A small image diffusion model, trained from scratch: trained on aerial photos of the United States (SatlasPretrain), 16.4 epochs.
Rows from block 3, named by matrix and row number. Each number is 500 + 25 x the weight over its row's rms, rounded and kept within 0 to 999. All counts start at 0. Numbers have three digits each. After the name is the row's rms in percent of the matrix's.
# ada: adaLN modulation (shift, scale and gate of each sublayer stacked) (model.blocks.3.ada.weight, 960x256), inputs 128-255
ada.292 058:472497494513506463505495508504504509500499501508500499499497509504484498509502498412514478517506493447507494448482488581500500518484508501507496510510504485501521504505497497507515500505508514502501502494502505521504501518509515495505480512507481498502493506506464501402510545514477363507508501494515494496505506489372500553460523511499500503511489513505441506516515472497528499496502
ada.293 165:501497498512502541512492497490503504496500499506497494505482492503499494498504500485505511529507487538508509521488545641495507409491505497501492430504508468518523505474493495500479508490509448504467500517504506493507491515494470494518497515498495493505493500501574496489514584480501480510418500502516512502503495492536500594480555545503498501512481501525521497505483491498562497501490
ada.294 310:520499500496500557507498493490499490497498493500502498503487488503517501493498496542500514508501498559495511557509545592493500415509496495498496427503507475518506502469503501495471497494496440501467504529502501486505489492489462504511514508506514494499500499493576499541501558474523542504421500506499507504499488502569501571505547537504505499494482495517548498492479512502552502503487
ada.295 198:510493499493497568506497486492500495495499499501497505510494492500505495495503506527491541507501493564505511551486560600500511419501501501498494434500500495512502503478491497494480508487502448498476500504500498480502506507498470499518509502488502495509502497497586498549506558477511540497429497507506517507499498502575504556497529545506496498511499497512562493496480506501534499503493
ada.296 174:495491498505504531510490498494502503495500498507497497506486496507492498501505501443503514523508487518509509489478554654497507427490509500503492452504505478515521504472491495501485512488508470505469502511506500494502500520496473497522492513495490493508497498498562499455513596481493416505439500503519515502502500493491503592462552554507499507518482506519511495504489481496563496501487
ada.297 119:506506501507498546508500496492497498500500493496502498499491487497514502496499499536505506522500499555495506542507519608499498393505497501502497418506507466513503498485503502498474496500500433495475498519497505491506485492494478499500505505507510497497498499500582501524500553487514532507406504500499503505492491498577502586501546520500502497491490490519520503499481512497548501495497
ada.298 118:491499495516508492505494510505505508498503502504499495497496502504480501508503502418509483518505491478505498479486528657501500460487508503504497475503504487506537504488496497509504509498509495507484497505503504514504498520501489494513483508503486501501494501502515499399508584501484376508467500497514501496506507489419499581475538537501498505515492508510470501507509478497555495497495
ada.299 055:472482495496503492506491494498505502496500502510493504512491504509488496503506504404502525518510489457512509439461526514500510563487511497504488546507506494508521508489483493500503517487509542505498506489504497498498517533506508496529484513488480492514504501497464500438513535499481356497560499510527516501508507499383505509440512540508495507526486515510488487508496470499512495505490
ada.300 039:442489496493500499505498489483508513492507504511499509516483519505505488494510510413515533529511487477507500430461509596496509461484514492502484483514509479498492512513490508500504513505502484493508500472503495501494512528521520494504487516497472498508495510509512495454514549502467352492467503504526506505501488503430504558414518518509505509506472515515468491533485464499503498503519
ada.301 103:505500501504498549504496499498501501499497497507502498504494495501504501498502499509501506513503496552504506533495540636498505395498503500498495425502499482510510498484499499501484499497498445504477502510503504495504496502497476500506503506501502496499499498499591499515506569486506509504412502499504505507501497497568502584493539530504503502501494498511532501500489502499548503500494
ada.302 264:523499503491496565501503491496497490499497496498501501502497490499514499493498500568490528496497503568495509570507545562498501429512494499499499439496498496510491496481502500492479495492494454499482500512498499479501498488492472505506519497494516498500507495494580498586495527479525588498438499508490507504496494506598500535519518524504503497495503491505574497486481522504521502503492
ada.303 059:471497498512507474500494506500510511498508502509499505499493510502482499505502502406510481515505490456512496460482509617501503494483511497505498499505504491499532509502495499514516509500505513502503501491507499519504504523507511493507481509500478501501492504505487504406509558512472359503494499496519501497505507491389508556456517519501499502514489513503457497516512469497526493503503
ada.304 028:482468498468507498493487493509497490499502493512501500507501510499499488511501494426492522478508495458507506422464536530489509562501512491498500553509507524506497502473493494498516519481495547502504525497508484500496538507504500514524502516494487483509501496484465492462507542507494370486558490511512525503504511501381506521450505535515511501513487531484502484495514473507508497517490
ada.305 094:490498501508499520507493498491500504495500498508502499508489495503500494501502499463508503528507492520503504491489519658497502402494507495502493433505507465511516505483497496503483507497504447500474506512502502499502494508498485499508498511502494495504496501501561501451509586490496429503414501497512508503502495495500505614470557533500501501501480504518481500508489489496564501502498
ada.306 096:490498500518504504510492503495505508498503500504501491501488497504488499506503497430512491527505488492508503480485527655499503438489503501509493457508509472512530505478494496503491506497510475509472500515505505507501492517498481495513486517503490499501493502506531497418509595492488393510445502496519506499506498489447501607468556543500497502510481506519474501508498478492570495499494
ada.307 085:512504494521513520510492508505506499500500496501496489497489487505493508505500501454507488533507492516496508496502539643497495425496505508504497449498511463520535503468498490507478504492510465506462499529501506499511487513486470493518490508505497496498498495493551494427502599486503425513438499501509506499503502486493498607486568552499500505511490501523492502494492496497583497493482
ada.308 053:477490491505508475503493504505508506496504498503494495501500507509485495511505504411512489508507490447504497463474506567499499534491510502505492524512508498504542506495495494502517509498508533508504502496505499517502507525509512496515483510504482493504494502499458497407510548519482363502532507501521505504508507493368499546462522530500503504517491518505461495511517471500529494498497
ada.309 191:518501496516508542506487505502502505498498499503496494498490492504486510502502497474497499522504490540506511508498560624498503420491508507501498436489501477516514503467491495506479507485508449511460499519502503494509496516485459498520493504494494496505499495498571499473506594473502474507425492501509507494505506489533505592495555552504496505519497500515525497493491495497571494496483
ada.310 100:469504500512499433503500505497502508501501502500501500500498507500498497502499502439515480524502496433502493427495430470500496529493503501502500523509504475496507501521505500502509498511502507498512499492499501515498493505510534495489485506508491505500492506508420502402503495523482389501518505492507491499502498495379499532473513481495500499494491504507394502517506486495504499496512
ada.311 069:488492494509505519509490501497503505497500501511496498509489496503486498505506502421502513526507485498509507476473552649499505454485513505508491475501504480513533504476491492508492516487509490508477501505502500498506506526498483495525485509490483498511498497499537496427514592493487379503467499502520513500505504491444507575460547555508496509523487507518499494506494477497557496500490
ada.312 027:498498508496502494500506512497505500500498485511503504505497496517510497503496500471512481513513503492493499493506484631497495400502496489518498432512517473506545510484517503503487491505486458509473510522506488505499495496495489513491501503514511491493494508495517500418502580496504407486421491495498507509506495493458499656492570524504509499479481507507445492503502497512582494503506
ada.313 585:539504498509506551503492504508500494501498496499498491494494485501495510500499496532490502509497498556496511548519552586501498422503501508499500432485499484515511497464501496501472498487501442510458499529500502488508492498478452503513503496498509497499504490490569497521496567466520542505426493501492506494503505492563503572535548542503500502510505494510544501480489518500561497497480
ada.314 218:517501503492492559505505484486494488499495495497503504506491484496526498489497502566492532511498503563494512557509530562496503421515490497496499430499501473516491495480504500491467495493491438495477499519497499473502492482492476504505523498495522498501507497496570498569496533480531564499427501509489508510493486510579499561511538524503501494487495485517550495489469527504533505504493
ada.315 054:475490497503508499503487501500506508497499503504494500503492509502483500505506506406505504514501485473514501466472538636501507491489513505502496494504501494503532505494491493504510511495510511508499503490501498509504510525507505494517482509494478499509496501502509498421509574506476359501495503501521506500498505492406507568451524541509496510519490515506488498511505469495533496501496
ada.316 065:477512498519498444507503507493502507505500497498501497504490495502503500502503500439512476536507496444495499425504443528499496490494501501497502497504509455503515502504504498510492496507506484496491499511504503510503485504498516493488485507510497500496492505508444504384504535512488366503488504491505495501502495491382504585473546494497499498493483497517390514511496487493540496493504
ada.317 050:502493496517514516510489510512508498500501501505491492499497493502476509510506504418508494523504484491507508484476557635503504500484512510506497493504505482519545499475489492510497509490510510512477499513498505506512503528497480493532481510500488496504496501496523504417510592498496387513499502500515503498505512486428501570474547563506498511530497507517508496498506482498564492491478
ada.318 063:502483495488506561497493493502501498489499501511500505509490504511492502498505503457489530499507490535507512510473599652499510455495505498506493472498504510510510512470488497499496515482505493509481504498506496491500518525499469500530498510486487492512502500492579499505513585479496451497467493508518517498503508499513501539467519561510497508528495515502574490497495483504535496507487
ada.319 099:475504498522503486507492511496504514501502503503498493501493502501483501508502503415515484533508488476506496475486506635501499464484509502505496472506505471505536505495498498511500505503509485504485497503503506516504495521504500490508482510503482502502493503507508500398509576506478369508464503493516498500507503487414502582462544530497495503510484506516450504518504473493553496494502
ada.320 094:482516505507496443482526527524500512520497516482499501462539513484485511511484493483501456479502513455474481477513446423506491543501481476512532545493484537468508506549536504513539487529491534497534506459485491534499513495523541494479496479509494529500497521507443516469473442532482499499538496480481463490494524504463497443536452445473486477485548493474450514508539510500456509496523
ada.321 094:509499497488496559516492475469494482484511498518507499497477483492521493493520485505501539521498492551493519547494561579491493448503506502501491449502515470520515509458498505497460522491505464508457512530494495475498492505483459496530508514488508494512502502499565485531503560460515500505455504513515518509491460514543510556454545558502520508496445501528556508496462497493547492514478
ada.322 080:506491468496482564520496497489525485496506513511508503493476485489513513487511505515505531522516485543506528546489565579499514465513497502512495462492513469538525504446487485506465489481504480492472504542479488471515487511489468484545526507485505501535496502480552521541490553479518492516474485521520507500498476503533500554454554568494513493502461501534565485481463496497546505502472
ada.323 089:501517512513505547513481497471490502497505489506501500509464485497517493489503473499503517532525490539500516530504540583480491444500511474517498445496513448540531487454516496499461497480490455528461507539498509479503482489480464509523511518495514494514505492498553486493496565473516475511451510502515519499511471487527499570447560563499493507496435495534516489506459487510559506510481
ada.324 101:514490503491503553510496486474501498492495502516515498505454485514513500487491481509495533516490471541479519530503550576476496448516517491515482450495509463533516511449507502505458509472493458522456508542527494467508488502476457508520522524491504487517501498491555491520522558459516482508452483514506521501507484495532509556459549549530513520507439500528532500495456492487546512526480
ada.325 086:496513500510485434497521513526516506489495506500501501498530515494488507511525500491529449486507517452486488457512430423519493540501519521512506540508498535471492501546506494516544480526502527492534481472513494536496504488516540494479479485519499526492497494508442533461472445536481502496534493481498476511506508482459497452560456447503508498491544498470441501504549509486458498491519
ada.326 103:519484504489499568509483497490514495485488501500488497509474481508510498499514518509491542506505486548511513537489568581506523458494512491517482453502515483530505512441483504490465504468494472508455512533503498466507501503480448509530528518493510497524504510495558483527519564460518484513462486516504529530496491502529524553471545557524506510513455497523548510488465498502548503503479
ada.327 068:499494518497495447474466512526506511512513490509495500500526518514492505505509488512498431467515530461506489498508432423525515548501511486470512549496508536479516478531529503479535477506495536491531503488504514540489507475506541500471476509505498490484530503491446458487490441533495541483544486474511487513500524490471517447547459455462508464487551523470474530488550513495470498487496
ada.328 077:484506508512499423486509527520498521513506495503481502489514520500486507510487493491501463490509530446486482477500436422529504541497509516500518542496488526479500484550497495500535510512507525495544491467491480531502499499516548503475495495494489501481483493507438509455492442537479516498534500497496482511492509487463497446538456436486519499493532502475422517509531505507449486489526
ada.329 061:502490479495485541519474467491521505490522499507497487512472493497512482503514486501482541529515476539508518517486546573494539451495510515502490456491488450524518530461443514500460524482493454478461493517501516472513498511494464488521498501493493476526475463489549499502537555467504486509449507517513513476512490510535489563461554556505517507541463500525506502496457490494543497495482
ada.330 054:497495505490501552496489483495483513533491483540461493506482495536503508503514461502478546530550507534471508515485539564514530461499526455479468458524491461513498439461512483480454494477524461503464528512517501477513500499492471507508499495496489523499523488504543481517523544465502478497464476487496506518534524513525513558464552539472523518533474483517527490512463491480536468520493
ada.331 064:513500511502488559504482491467505494495507477520499482490473484492507504502471505511499532527514472545503509534500550577468512458510506495529485455492512459530513534453471471528460512482513468530460507529491488481521491514480463500521494503496503486525499509497550498527544552468511492486464477485510527513512509494530516556474552556504482484493450516521543494496471495503547488516489
ada.332 052:499493505509519463470492535549484519550469501499490501510523504478470489535499521504484460485492550467490498507499445447503513533493497501523546528495491523497522492525516478495532472480519529539515498484484478521507526483490527513491488474477508517505537465482454502450472463526490524505532511499480493524521556487471491481547475474506479504492538511463456487490544517509484471509492
ada.333 083:481515492500501435483506503528501499497508479490494486499526511487502511514487504494503467480506502457493484451523442422501472533511508518482492542514505529462469488553522474519534492530492518502536497462491501529523504485512541493453480482513499517490500505491450495487497437529472495484526500492479472502482523494473514435521442417513505499478529495461444509502535502510437496493521
ada.334 076:514494511489519553501488474470490498471527499524488485508471487528503488487497466505477551520510478542505519532478554573487492456495498491497466452494508474527510520455495495481460527474495464517462511516500519468506509514486465514529506513473502485506509496496554470515525559464514495491460497503533525512507491506536514560465555564511497526517475495513531485494464496514549513523482
ada.335 078:481510476510503441501515511523486496506487522488514506496537505511486486524500502482505468480491502449485469464508441429511475551501505509494496547486486539471498483542517502520538478520476541481534504473494493527496511486510539498465471486511500508481504499483438510467478444533471500497547511500493493494494504490456494448550456446488508511479542497469447516505544503498453504489524
ada.336 097:504491496496497566526484486476479494485481488497507495521476476484505504499487500498506551508508493546512513541483565585480493453497507491504491456506495481534526507449509495502465519479487475514463506530508506471507502496484456504529522507501504502507508502481561500528511561466513484509462514515512532513502486501534529556455548569520480479492452485524555478510468479513547521508488
ada.337 114:527502498493507550509487497468495480496510503500501494509459486512520519472500485498486524523498494541494530515519558574490488455515490493506489456489506455528480516444495507487452491477495462509454512551504504473509477507472451505526499508503513481501496503484555515512510561451527488499458482511510512493499471505532496558462547554510517513512434499528540493487458500502553490506461
ada.338 116:490508498502512430484499517518493509507493501489500513502528510488491506510497511492502455475488515451491477455517431425505484540490500513500512543493489532464483490548512505496537478517495527505531496466492501528490509481509534508461485474507487513487508499504439513461493440527476493486531509486486478483504525503460510447537450423487486500493538502470429513502536499503453501486529
ada.339 104:509498503511505438494510520528494500521498494486501509475537499488484483523494485497511444473489517450482485475501440420518493554486487502510532551499486540476488499535505509510538501520503541509520493480509504531484504498510521500478470480522498506482496491511437523466475445517497529495545521482481480489509525492460490449552455445477495491489528500474457511503549508504470495483520
ada.340 116:493504502511488448483519517535503509506500498499516496492535518477490476508485507498509438477495524454497480472514441418507493548508504513503516545494485534475490498551504500497542488524489534500537495474484498537489502485516540505473498482515497502492500506500441520475477438532489506503541514495478470480506519503461499442543450441481503510492543502469457502499545511509455492488521
ada.341 069:492516516508488453471503529530481522519508482530520509469514517480499496494488522497490457474501544457506477487518449428482511539514502489494527540515498531460508484544504498495531492511481535517535511469479499528493503486502537513458504495489494499495521488509448499481467444522479499504539493505480486482519516503468518448523449429504499498482528497465452479506532507515451490509530
ada.342 061:489505501510461452475533512540528508522507509491508508500522524500488496508470508501506453474500515461506484497508453414535503544505507520517537543498493533472518534541502504530539493525501536486539492474525497528466508507512538487479476497522483510484510490494449497497486450534489519504540489480498475486519532472474464434527448446477508495513530516473483509507534506487452500466523
ada.343 100:506499492492491563515500489474517488483514502520494486506460484511524491477521492502488547529504486547503525520503562573467511449510514497518477448494502459525496519458484499483457513480498461505465519529503498464498484526482463503513492518488509490506490487495561475535512556461515484505456514514516512507481475513536484552441545553522507504521443489523555498496455492488541517504476
ada.344 055:510506499501510550504499462479484503525506507510502498492481482510501488493507517495495538526511497545499509517502555574522492453513513504463495454488493465532497448453487510487457511489514460537457519536503515471488483511493454497526516514496498503509520509529555505517517558457518470514454501508522527521506477505534544555461544554496505503508448495529531520497463508461546496503495
ada.345 123:482503504510504436483515518528505503517517503489496502487525516486491503512498499487506457487486521450493477447509432426500478545494509490497520546498493519468480493547509507509533490520498528503538483467487492527490506484512544491463484488502498514488509501506440481465482441532478490499538494484486478482507514503457503450527453433473486490474541506480433501507532506510454501494523
ada.346 218:488512504504509439481511521523499503519508505492491503478529521494494508509498502494499453482494520454498479457524441428510481547499501508491514548491494529459477497551507510507534489524499535496538499468491498530493509490510540499458477473505491516482500505506441505470478442531479502485542497487480469494499516503460495446541452436480497496486543509467446503500536509502451501497524
ada.347 053:493466524491503529499458499480511518489489484520480508528467516577524512479513496499520532527490506534505530508499545562484537460463530500480484465511523472509491546468483491483471518501494466490459498501495510482509512490489467524502501525529481468489503501483543540525512550463485492492462519524509538486522481495532482540450537525506522523489442514515525495518465480493528493507509
ada.348 131:487500487509505438486501510536516497508507500494504479492532520511483508524493492492498446480485516451493479460510434423508486545503511524490503547505490528465484493547512502501541495514486533499541497472502493536490512490511543506474477484507482497496500503485440499460487440538483502491538506487490486485508529507460490443541452436498511509506541508473440501503543510495452504498515
ada.349 075:505488510496490560508492485472507500478493502532505520526476491515500490502494505503498540533491479546528522531485560575521522456503503506503482453501500464527510500458510519504461508486488468485466501522507486474506502513492461499535507510475502499510502489505557469518530560470511496495461488513505537517529484488537487554453553563512512505511449503531548486502461485498548485525496
ada.350 086:494508488517514450494515524541504497502497505504516485489531504501486505526496512502520449480504523453490485476514438418493493553500494516501496551504502533478499496538496508526535483527506543491531511492503496536487498497507537490482478503520500506481504491495442512484490441535494525509552515497492471505507521503463476443558460447484502494490543497477466516494548507493461489477505
ada.351 074:485488503489508539503484491470486522472514517500504500522455505503505504490517476487468545517502485537514510517492550573489506444502521498500479448476505459526502498464462500481469495463504453531474506512516499469496495507482474521514533511481496506524502504502555491507500551469496463482449491522514514478516484507535507547409536532518499520501443513521510482505449465498527499516481
ada.352 072:506490478504499550515481494479516511491485495515498485542466483530507493488509495498496541529507489539505521514499541580493506445509514524490486446501523461541487508466504475481463532476488455534463509526517478468500487510485466516529517520506508467531509509484559514520519556468519477504448516514519540517522485489532489561465549551534539548511464494536532477505463506492539488516487
ada.353 173:494515507516501439479508518520501512519503510497501503486522516493492498505490506491503442489493526451504479470527438420513493550497499497492521546491496514462496499544509509516529477523496535486531495476492502528493496485507535502458477481513491515484503505512436507462482442530485491492548495478487466483501520495455503450532457434479500499478532498474443510503531505500459494496522
ada.354 078:495512482503492440487517512515495514515512507492476481482523515499484502510497532508497454470478514458503474473517442425513484549503506500503516551497486540467473503552523487512544501510506535521542484472494506536498503490512539489461500486499494512481498489505442493484500440533478523493543509488500493498521514502471499442552445438470499490485541511470458513504541504512448516491519
ada.355 136:505486501488492570514488490481496493490499501511502502507475498503504506485508490500491544518514476550499520532483570582487513456498504485494490453497503467541513506457488500490470506478491470514478515525514504475506498517492470499550517516492506484508502494492564509524505557482522489507462490517512516505495483506536513551450550574517510511524456501535562477490466491510544498503468
ada.356 061:509499490508519559508464481470484497495488496533514498486468482473499483492510455496494534516499487541528509540491560576491532454491506474488504453480485482532525496451485525488469520473484471490461490532494508476515484486475455512519522514489503516518482498523555501508512558464512471515462484485509510474513483511529491552449543558493477467509451493530536508503465474496547494517477
ada.357 143:515493495493509561515485479475503488475505501497489497502474485511509495496503495496505543520499477549508516535486568577494490450501498493511481450504509471532520520449500492497462498481504462503459506532502500472524489520486455503533504514499507488504487504492561494519512563462518487505453507509520523499497473494538488557460549565513501501506456505527556493495466490507552491505473
ada.358 045:498486483498523467480499532529482471516543507462484506479542524458497492526528436513515444481472500471514485484495459438481457540497491490491493543500495531489500522531494470485528488533512532481507488500467488542514524488520508524490471503530512500524513500473452497482464464508511529498537490494506475411490502534476489459518467473469504474506542531478486523500542520528481538507501
ada.359 071:480515501508512441486507514529501517501498513492500506490529513474485472522523489508511446480482509457494465485516433424488477536487509498473502537489489527481517489556517482498543485528484523498549502464496490541478500481515553493476509478519496508497506501517448491480479440551489505502532517485469482494518517503470509449525462445514510503469543501476458515497542504496451498490531
ada.360 232:483512504510505433485507521526499509506502500500497503484527514499491509509499499484511454486498512447498483452513435425506489550496498500499522551503497525470485495551505510507537487522502535498539500468491503532497504492512544497469483486507492507487494504513438507466488441535480491499544502488490473495495511499455498444533452434487501501490540503474436504501535505504449493489523
ada.361 095:507485486495512548498464497472490507508486489527501497502477495486511488494496489504507549524531505542518520540489553579487499454504518494538481451513512467532516521455490507493459513491508471493461518526493497470526505515497460505527529521507508496496496485490554489524506560465514493508463470501525529543515485492533499563454552564497520499492438510527535511500456491503550512519497
ada.362 119:510495517487487565503474483473492495487489485502506511510465498517521495481502484518494537520521483551508519539492557583494511451512509475507498451508514462530502502458510516488465515476490465502467519522521497473495497508491464521518518518487505482515500504496564481540519558467520505492456495507512526516498480499542506556460543557524518503499447497525556502501457500501545500522489
ada.363 067:509499485515525452498518512531515495503517500529526488495534506517485506520497519497511454471501523457468486490512455422495478559487511517506523552498509549476501512535504520513536505524499542493534503486497491529521503507506518491486488482528491506450495505485442533485501446513492504494553501485491476514491527504462496441539456454471493519510532505472479556488552515501461494497503
ada.364 073:491511493507510445489519486504475509499490501496522521479528516519492493497513507503496456473506518458478482459527439430507475546503498500527508545488492539466478504547523498517546471512487530493544488466500494532499504489508545502464497480506497520495505490505447484481496442543484532493539497499495496517495509509470514444560448435487503497483542510461459498506543511521452512496520
ada.365 095:514501503496511567518494490477481483499508496516498508508482481503511501493498496502487549518512490544528518559495566574488526457509503491497494453501497478518539495449469495488462521476509477505460516534492495467478487523489465500525499499495508481507495476495556516527508556474513507501471494508506525497505486504536495556461556570514495514517465491524571492498468483500556503504468
ada.366 059:525496496498517541520480473483492494510515493506494463495480476510510490504529486500500544505492480537539525522494547563499505452498494512500490453509517486531504535443448478513463511478508466516457490526517486470508492526485449501537521523486516478500486492485546499507508553458529493521455527520509539515489473502528513558490541557496492494522453491522529515479472498502546473492461
ada.367 084:499495514497492552516502465469495497470505514505499516526477493505506503483496502495509549523524482545476512518484550581453514443505496503515478447503504468530503528468474511490468505482480460496474500514494522468508486518495471501539533513491505494499499512505560503524519558479512465508449512539510519510489464524530475556458541547519509519512446488537533502502459495512541510509479
ada.368 101:509503498504491551516494479473506494478501495501493477498466470503513512500495492490504531525502489535489519512504552591481489452495481495479500453500514460531494502440494488503454498482518466492450496554513513473512479498475454501517504510499524491498492496502556494517515568455509479511457510493509524513510467490521511569464560570512481484486455497534537509492460484491559510507479
ada.369 119:501498512499511562511512481473487498494495497500500490504467490523512490480512494503486544524492482548504520534493563577502511453516495489495481454503505460541514503465501505502465508479507465512467507525504508470497485515491470507532515521491500499501505508505562468528518559474524493506460496515501520514499483495542507554446552569513490482510468487533558485499461494490546506509481
ada.370 060:507532476516542442499511521521492499486506495491511493509529492528477525518502495490503461487452532458494491480518455431497482548516478532519523548512502536467499440537525510510540497521507536505535484469511517525490499478509535497468485483498502539515488510508445506460516452532484509499540502514493477491507515501462487443560454455505465491478544484479459517501530514486462515493514
ada.371 097:483512497514492442497512514524499508501506498494505507479532515489491515509506498502511455482504523454503477470507444428520500550503486510502515549502496534471482497552507512512538484524494539491540488464487505532495503489517544491477493489494500499504500500514442505485479442543486518506544503494478477505503509507462514442554447434492502481494558498479454500497536517510450496494525
ada.372 209:493509496505501433481508512525508501511497505490499506499533511497487502515495505493502466485493521451494479464514431416506487555495499509507517553495492527462500500547504505507532484521499539495534500469495489524486512495512541494467481481504493519496505500501436505458482435533482506489550502487489477492493518500462498445542454439484510500487538504471438511503537508499454498496523
ada.373 255:479515497523507431494513512514506508509504508484500497492522506496492505510505502481512451502484510446490478457516424423518489540495497510503512540498491504468494491550515505509530484525502526491535489478492504529493490487511546493458476485514497520494499504512436503447483445538479475500534501482489472487503507496448497461515466434484492497481527496487426510509530504493463504491522
ada.374 070:514507502500497553512497475473507494497501505503495520522463478518513485486504513500500536531519510544514524535488565570473500462483526498502492456490504456520514498453508508494449504485494469486447497525502497471499493526480451497509487497484495505499495499483552482517512557454502497500468498494519541522463476494531507554463549560518511498501466492526545492498462492485554491502474
ada.375 222:489515503519489433504513511515506497498506495487507494482521502493510512502496498510517442493499515449485479474527417416509488540503475508498516540506500503480505500547512512510527480526496526492539490496500511526505479478509547495463502495519517504482494501502435510473482434545502497510537506494481474497502501500457492457532468429483500482481527494492433517500524519501460505485512
ada.376 085:508487505498477551522524474466506492504508499488502482509466480524514477503495491501497549521504465540512509546479554575497518450505483513486471449513504470526535503451490496484465518477496468508461496537515502469501483504489461489530499527508506487511496508503552474514518558469507491501456502517516526518485477510534490563463551567516496503519454503534541507501459490486554512510471
ada.377 112:490511507510493440488525507525495505507507511501489505499539510500491492512502493506507459483502509454475475462503424421511489544505498515507514544496485536464483492558507504509537496520499529498538503469504497529496506494519545511464489486500500495489499510506441507476477440537486522493537499491488483515496513505467495448557453434486517501492550498475440506505540518507453496489523
ada.378 220:492508514512505434482508520527495508502503502495505497494524511504487502513492494487510436481501517448489476456520435425506484545493501504508507547496494523466494495543513503511536480517497534498532496480494497537498499484505535501457481482512492514485493502503437511457492445533480488496541502483486478487510516495455495452532457431488502500485533506470437510499540501507458497495521
ada.379 065:503492515496505559511496496489476492486500513504531501506482481519503501495496463492489545512470485546510517529484557578502501451508497497510487455503505475531507487453514497503463530479485464514458539518516464472488514483489455515535526502471514479519488496485557491508506557460505475502456497509515539532502479501533522551459546565529502499496475489522540482482468487498545514515482
ada.380 099:507491517487482556504505485468508505491508485512490511500467495480519492486490502511501540522507487543490518534488549587494530446510510497485478445512505465533515519465497513485464521484494460496468499526513501474522495511494465509523529518488504464504481502497559486518521558472517478507450473514508528527491476509535500565458553556508533484507453501530540493511462498507548508513495
ada.381 072:477513518494503451496492511517505510508522497498493496481513520486500525517511499505509457470522509457497483483508442423515482552489503519493513547497492543463507496549503508505542490521508538475550511469500507528513506507517552506466507499505490498463503502507443519476490436546481522487546504485490482502499510499467513441541449437481501499504547506470460522503532513506449474484527
ada.382 250:521488501490498560511488479476490490494495491508499493514468478503509491485503494523484553513504497549508522559488559565493519455507505494494488452499499478531529500453494492488460516469501466504462506530503498462510497500481458507532522508484510483516501496490554495540514553464526517499463492518510535518493488502542510551476545562526506498511469487526557493490460504502546501517474
ada.383 076:494512526510486443493524518534524499499492488502489512477529518501493487506480534510505445489504503456507477460501433429518503547486502477507533548513493522469487492545502523515535491518479534496537469473506512537509497494517542501464475494510491496478484507498443490487494440541495508499541491485484485495500519500465497446542458431492531498483551501479451508510538518518455494485520
ada.384 068:490506501514485436488478510526488512520483507507489512473524511483472525501476510489499457487463509453511485455501439420491519546482509496493525548491466524464481490539496518502531488514487527482527495470477517523516512481507528490474508472482488533510499496493439530459490451521475510510537504492470481489491514498463501448543454445503482485481547488480437501500532505510460490508513
ada.385 062:491508498506517458497504516524474484500511490461502493484539510497496499507502501506507447478492515460504485484505450425526489552502520524529504547520511524479518494537495534545539489526511545477538519489514497534522510517521541487489487500526496537474486503494445518489467442542495519517551516500509462499501506475468504446531459461487527499495528500479480524507540511500465509511507
ada.386 067:511473526499488553514488483484491506500485471495509490508477478491500476504487529494507546531511485545506522502487547568499543458514494532491494459504510463526482525453487486469455533487498458493452500541506481476488494504486455500531503519495520498501492498483554471514507550453519476501461523508512537513489484477533503553461556560501509500520454516528536517496463484479545496514485
ada.387 062:499499488489530557521501502503477479521539504503493511499482489527516510491477544497511548530512505537515504508486538575481495448501530483503473448506502458522501492468487536498452539484510460514467525536512502471496487528499469507512509501507512505485503504498556487511502547465516472501455491528498506530494485509532497561453557543499492478494477499546525493496453489496543498518480
ada.388 068:501480513485528558512509484482504504501484499499496519513472498507504477483488492504497548521503483548509520536482554578508517451505512481486472453510502470533519512465489499482472482473481467505476514519506494473503500512492472508538530522497497464499472503509564504530523551478511487512456512509520533512499468514542488552452542570523526521509460498531552505502462488499538503507474
ada.389 091:504498483497509559515488474462489494506492489506479487528466478511509493483492502502508546530490498546505524540487561581486514455503507498508501453484509462522520495456494474488459530484521470508463497522491501465505491506486463501531498506493493497529505491502558493515509561468505487503464501510523522494510477500535519556457551565505488507499461490539533473506457496484550502508476
ada.390 066:487498496503523447487505524527535508512506502513499500487528514481478471521491493490520465470505517459494480461508438429493490538492497491490498541496490538469481466552517474480543471511509527474545488469475490531498502469507545508458510483496496484507492492486448489480493444532484496491534503496472497484494518502466482446530451447483516485489547521467455530488539497505451490504511
ada.391 177:503496489501504564513483488478500510492495507507496487514477489502494489502519502501497544523513478548506512572480561579498507455499512497508481449501512467537568500457487491502469521484520473507471506523496512474508497521490471490541518515489499502516498501505559485510511561484516493511465488511517520512506482490536500565460558580511491502516463495534552500502468487484558497500489
ada.392 159:479503508517489448494517509528508508502496494511509498503538505486495480523499516505520465482511516457494472472491440427500495547501492513517511545523502534472490488550510500514538491526494538474537484466484502529505504477526539495466495497507502514484505506507443492502498440537486506509544509492481481524497519507463493449538454440485505487479556494479460503509538511504452501491531
ada.393 072:497499501500505546512475494478486503503488502496518513525464486508521486486502487496509546541502503539512523502510535580482511444507528499500490447492527443526492505466507477465456490484499448529467514521507487470486487495479472502516526519504510481540512510496555507515525555470512468502447509520516526503499484497530494567455551539507485508497433504532507495498453505491543502515488
ada.394 084:476512494503497443489497524525515513488503518486497520496535510494493521524523497484512467492509498454494474457506446430489476541492509514508504540497501520462482467546487506500531486524481527503533495458468493519516511490516544485468483467499479519492495507503446512471478444533463484497537524500480487498507521515460475448519454435503483509494549494477442502513523504515448496474542
ada.395 110:483502491498503443478499519539510513503505514495495497484535521493490517516503509509509453469501509456482477478504440422506492548516496518493510546503492536471492496545503495503536495527506534473535503467489497532491517479521536489468500489506495514476489495498444510494495439530481514507542515492482469507485515501466487440535446436487490508488540509463449520494541509497448490488529
ada.396 081:515491510496488556516467489476525488488495494507508495530478475519519498488536502502493538529521465543509511520484560577491510449512519499513472450497501464524507525459496473491459495481493463491460512524526488467478491504487460486519485508495505495520491479496558495519513557461513490489453511514521531516498477490534498555458545556515503525522455491531544483497464498474548500507461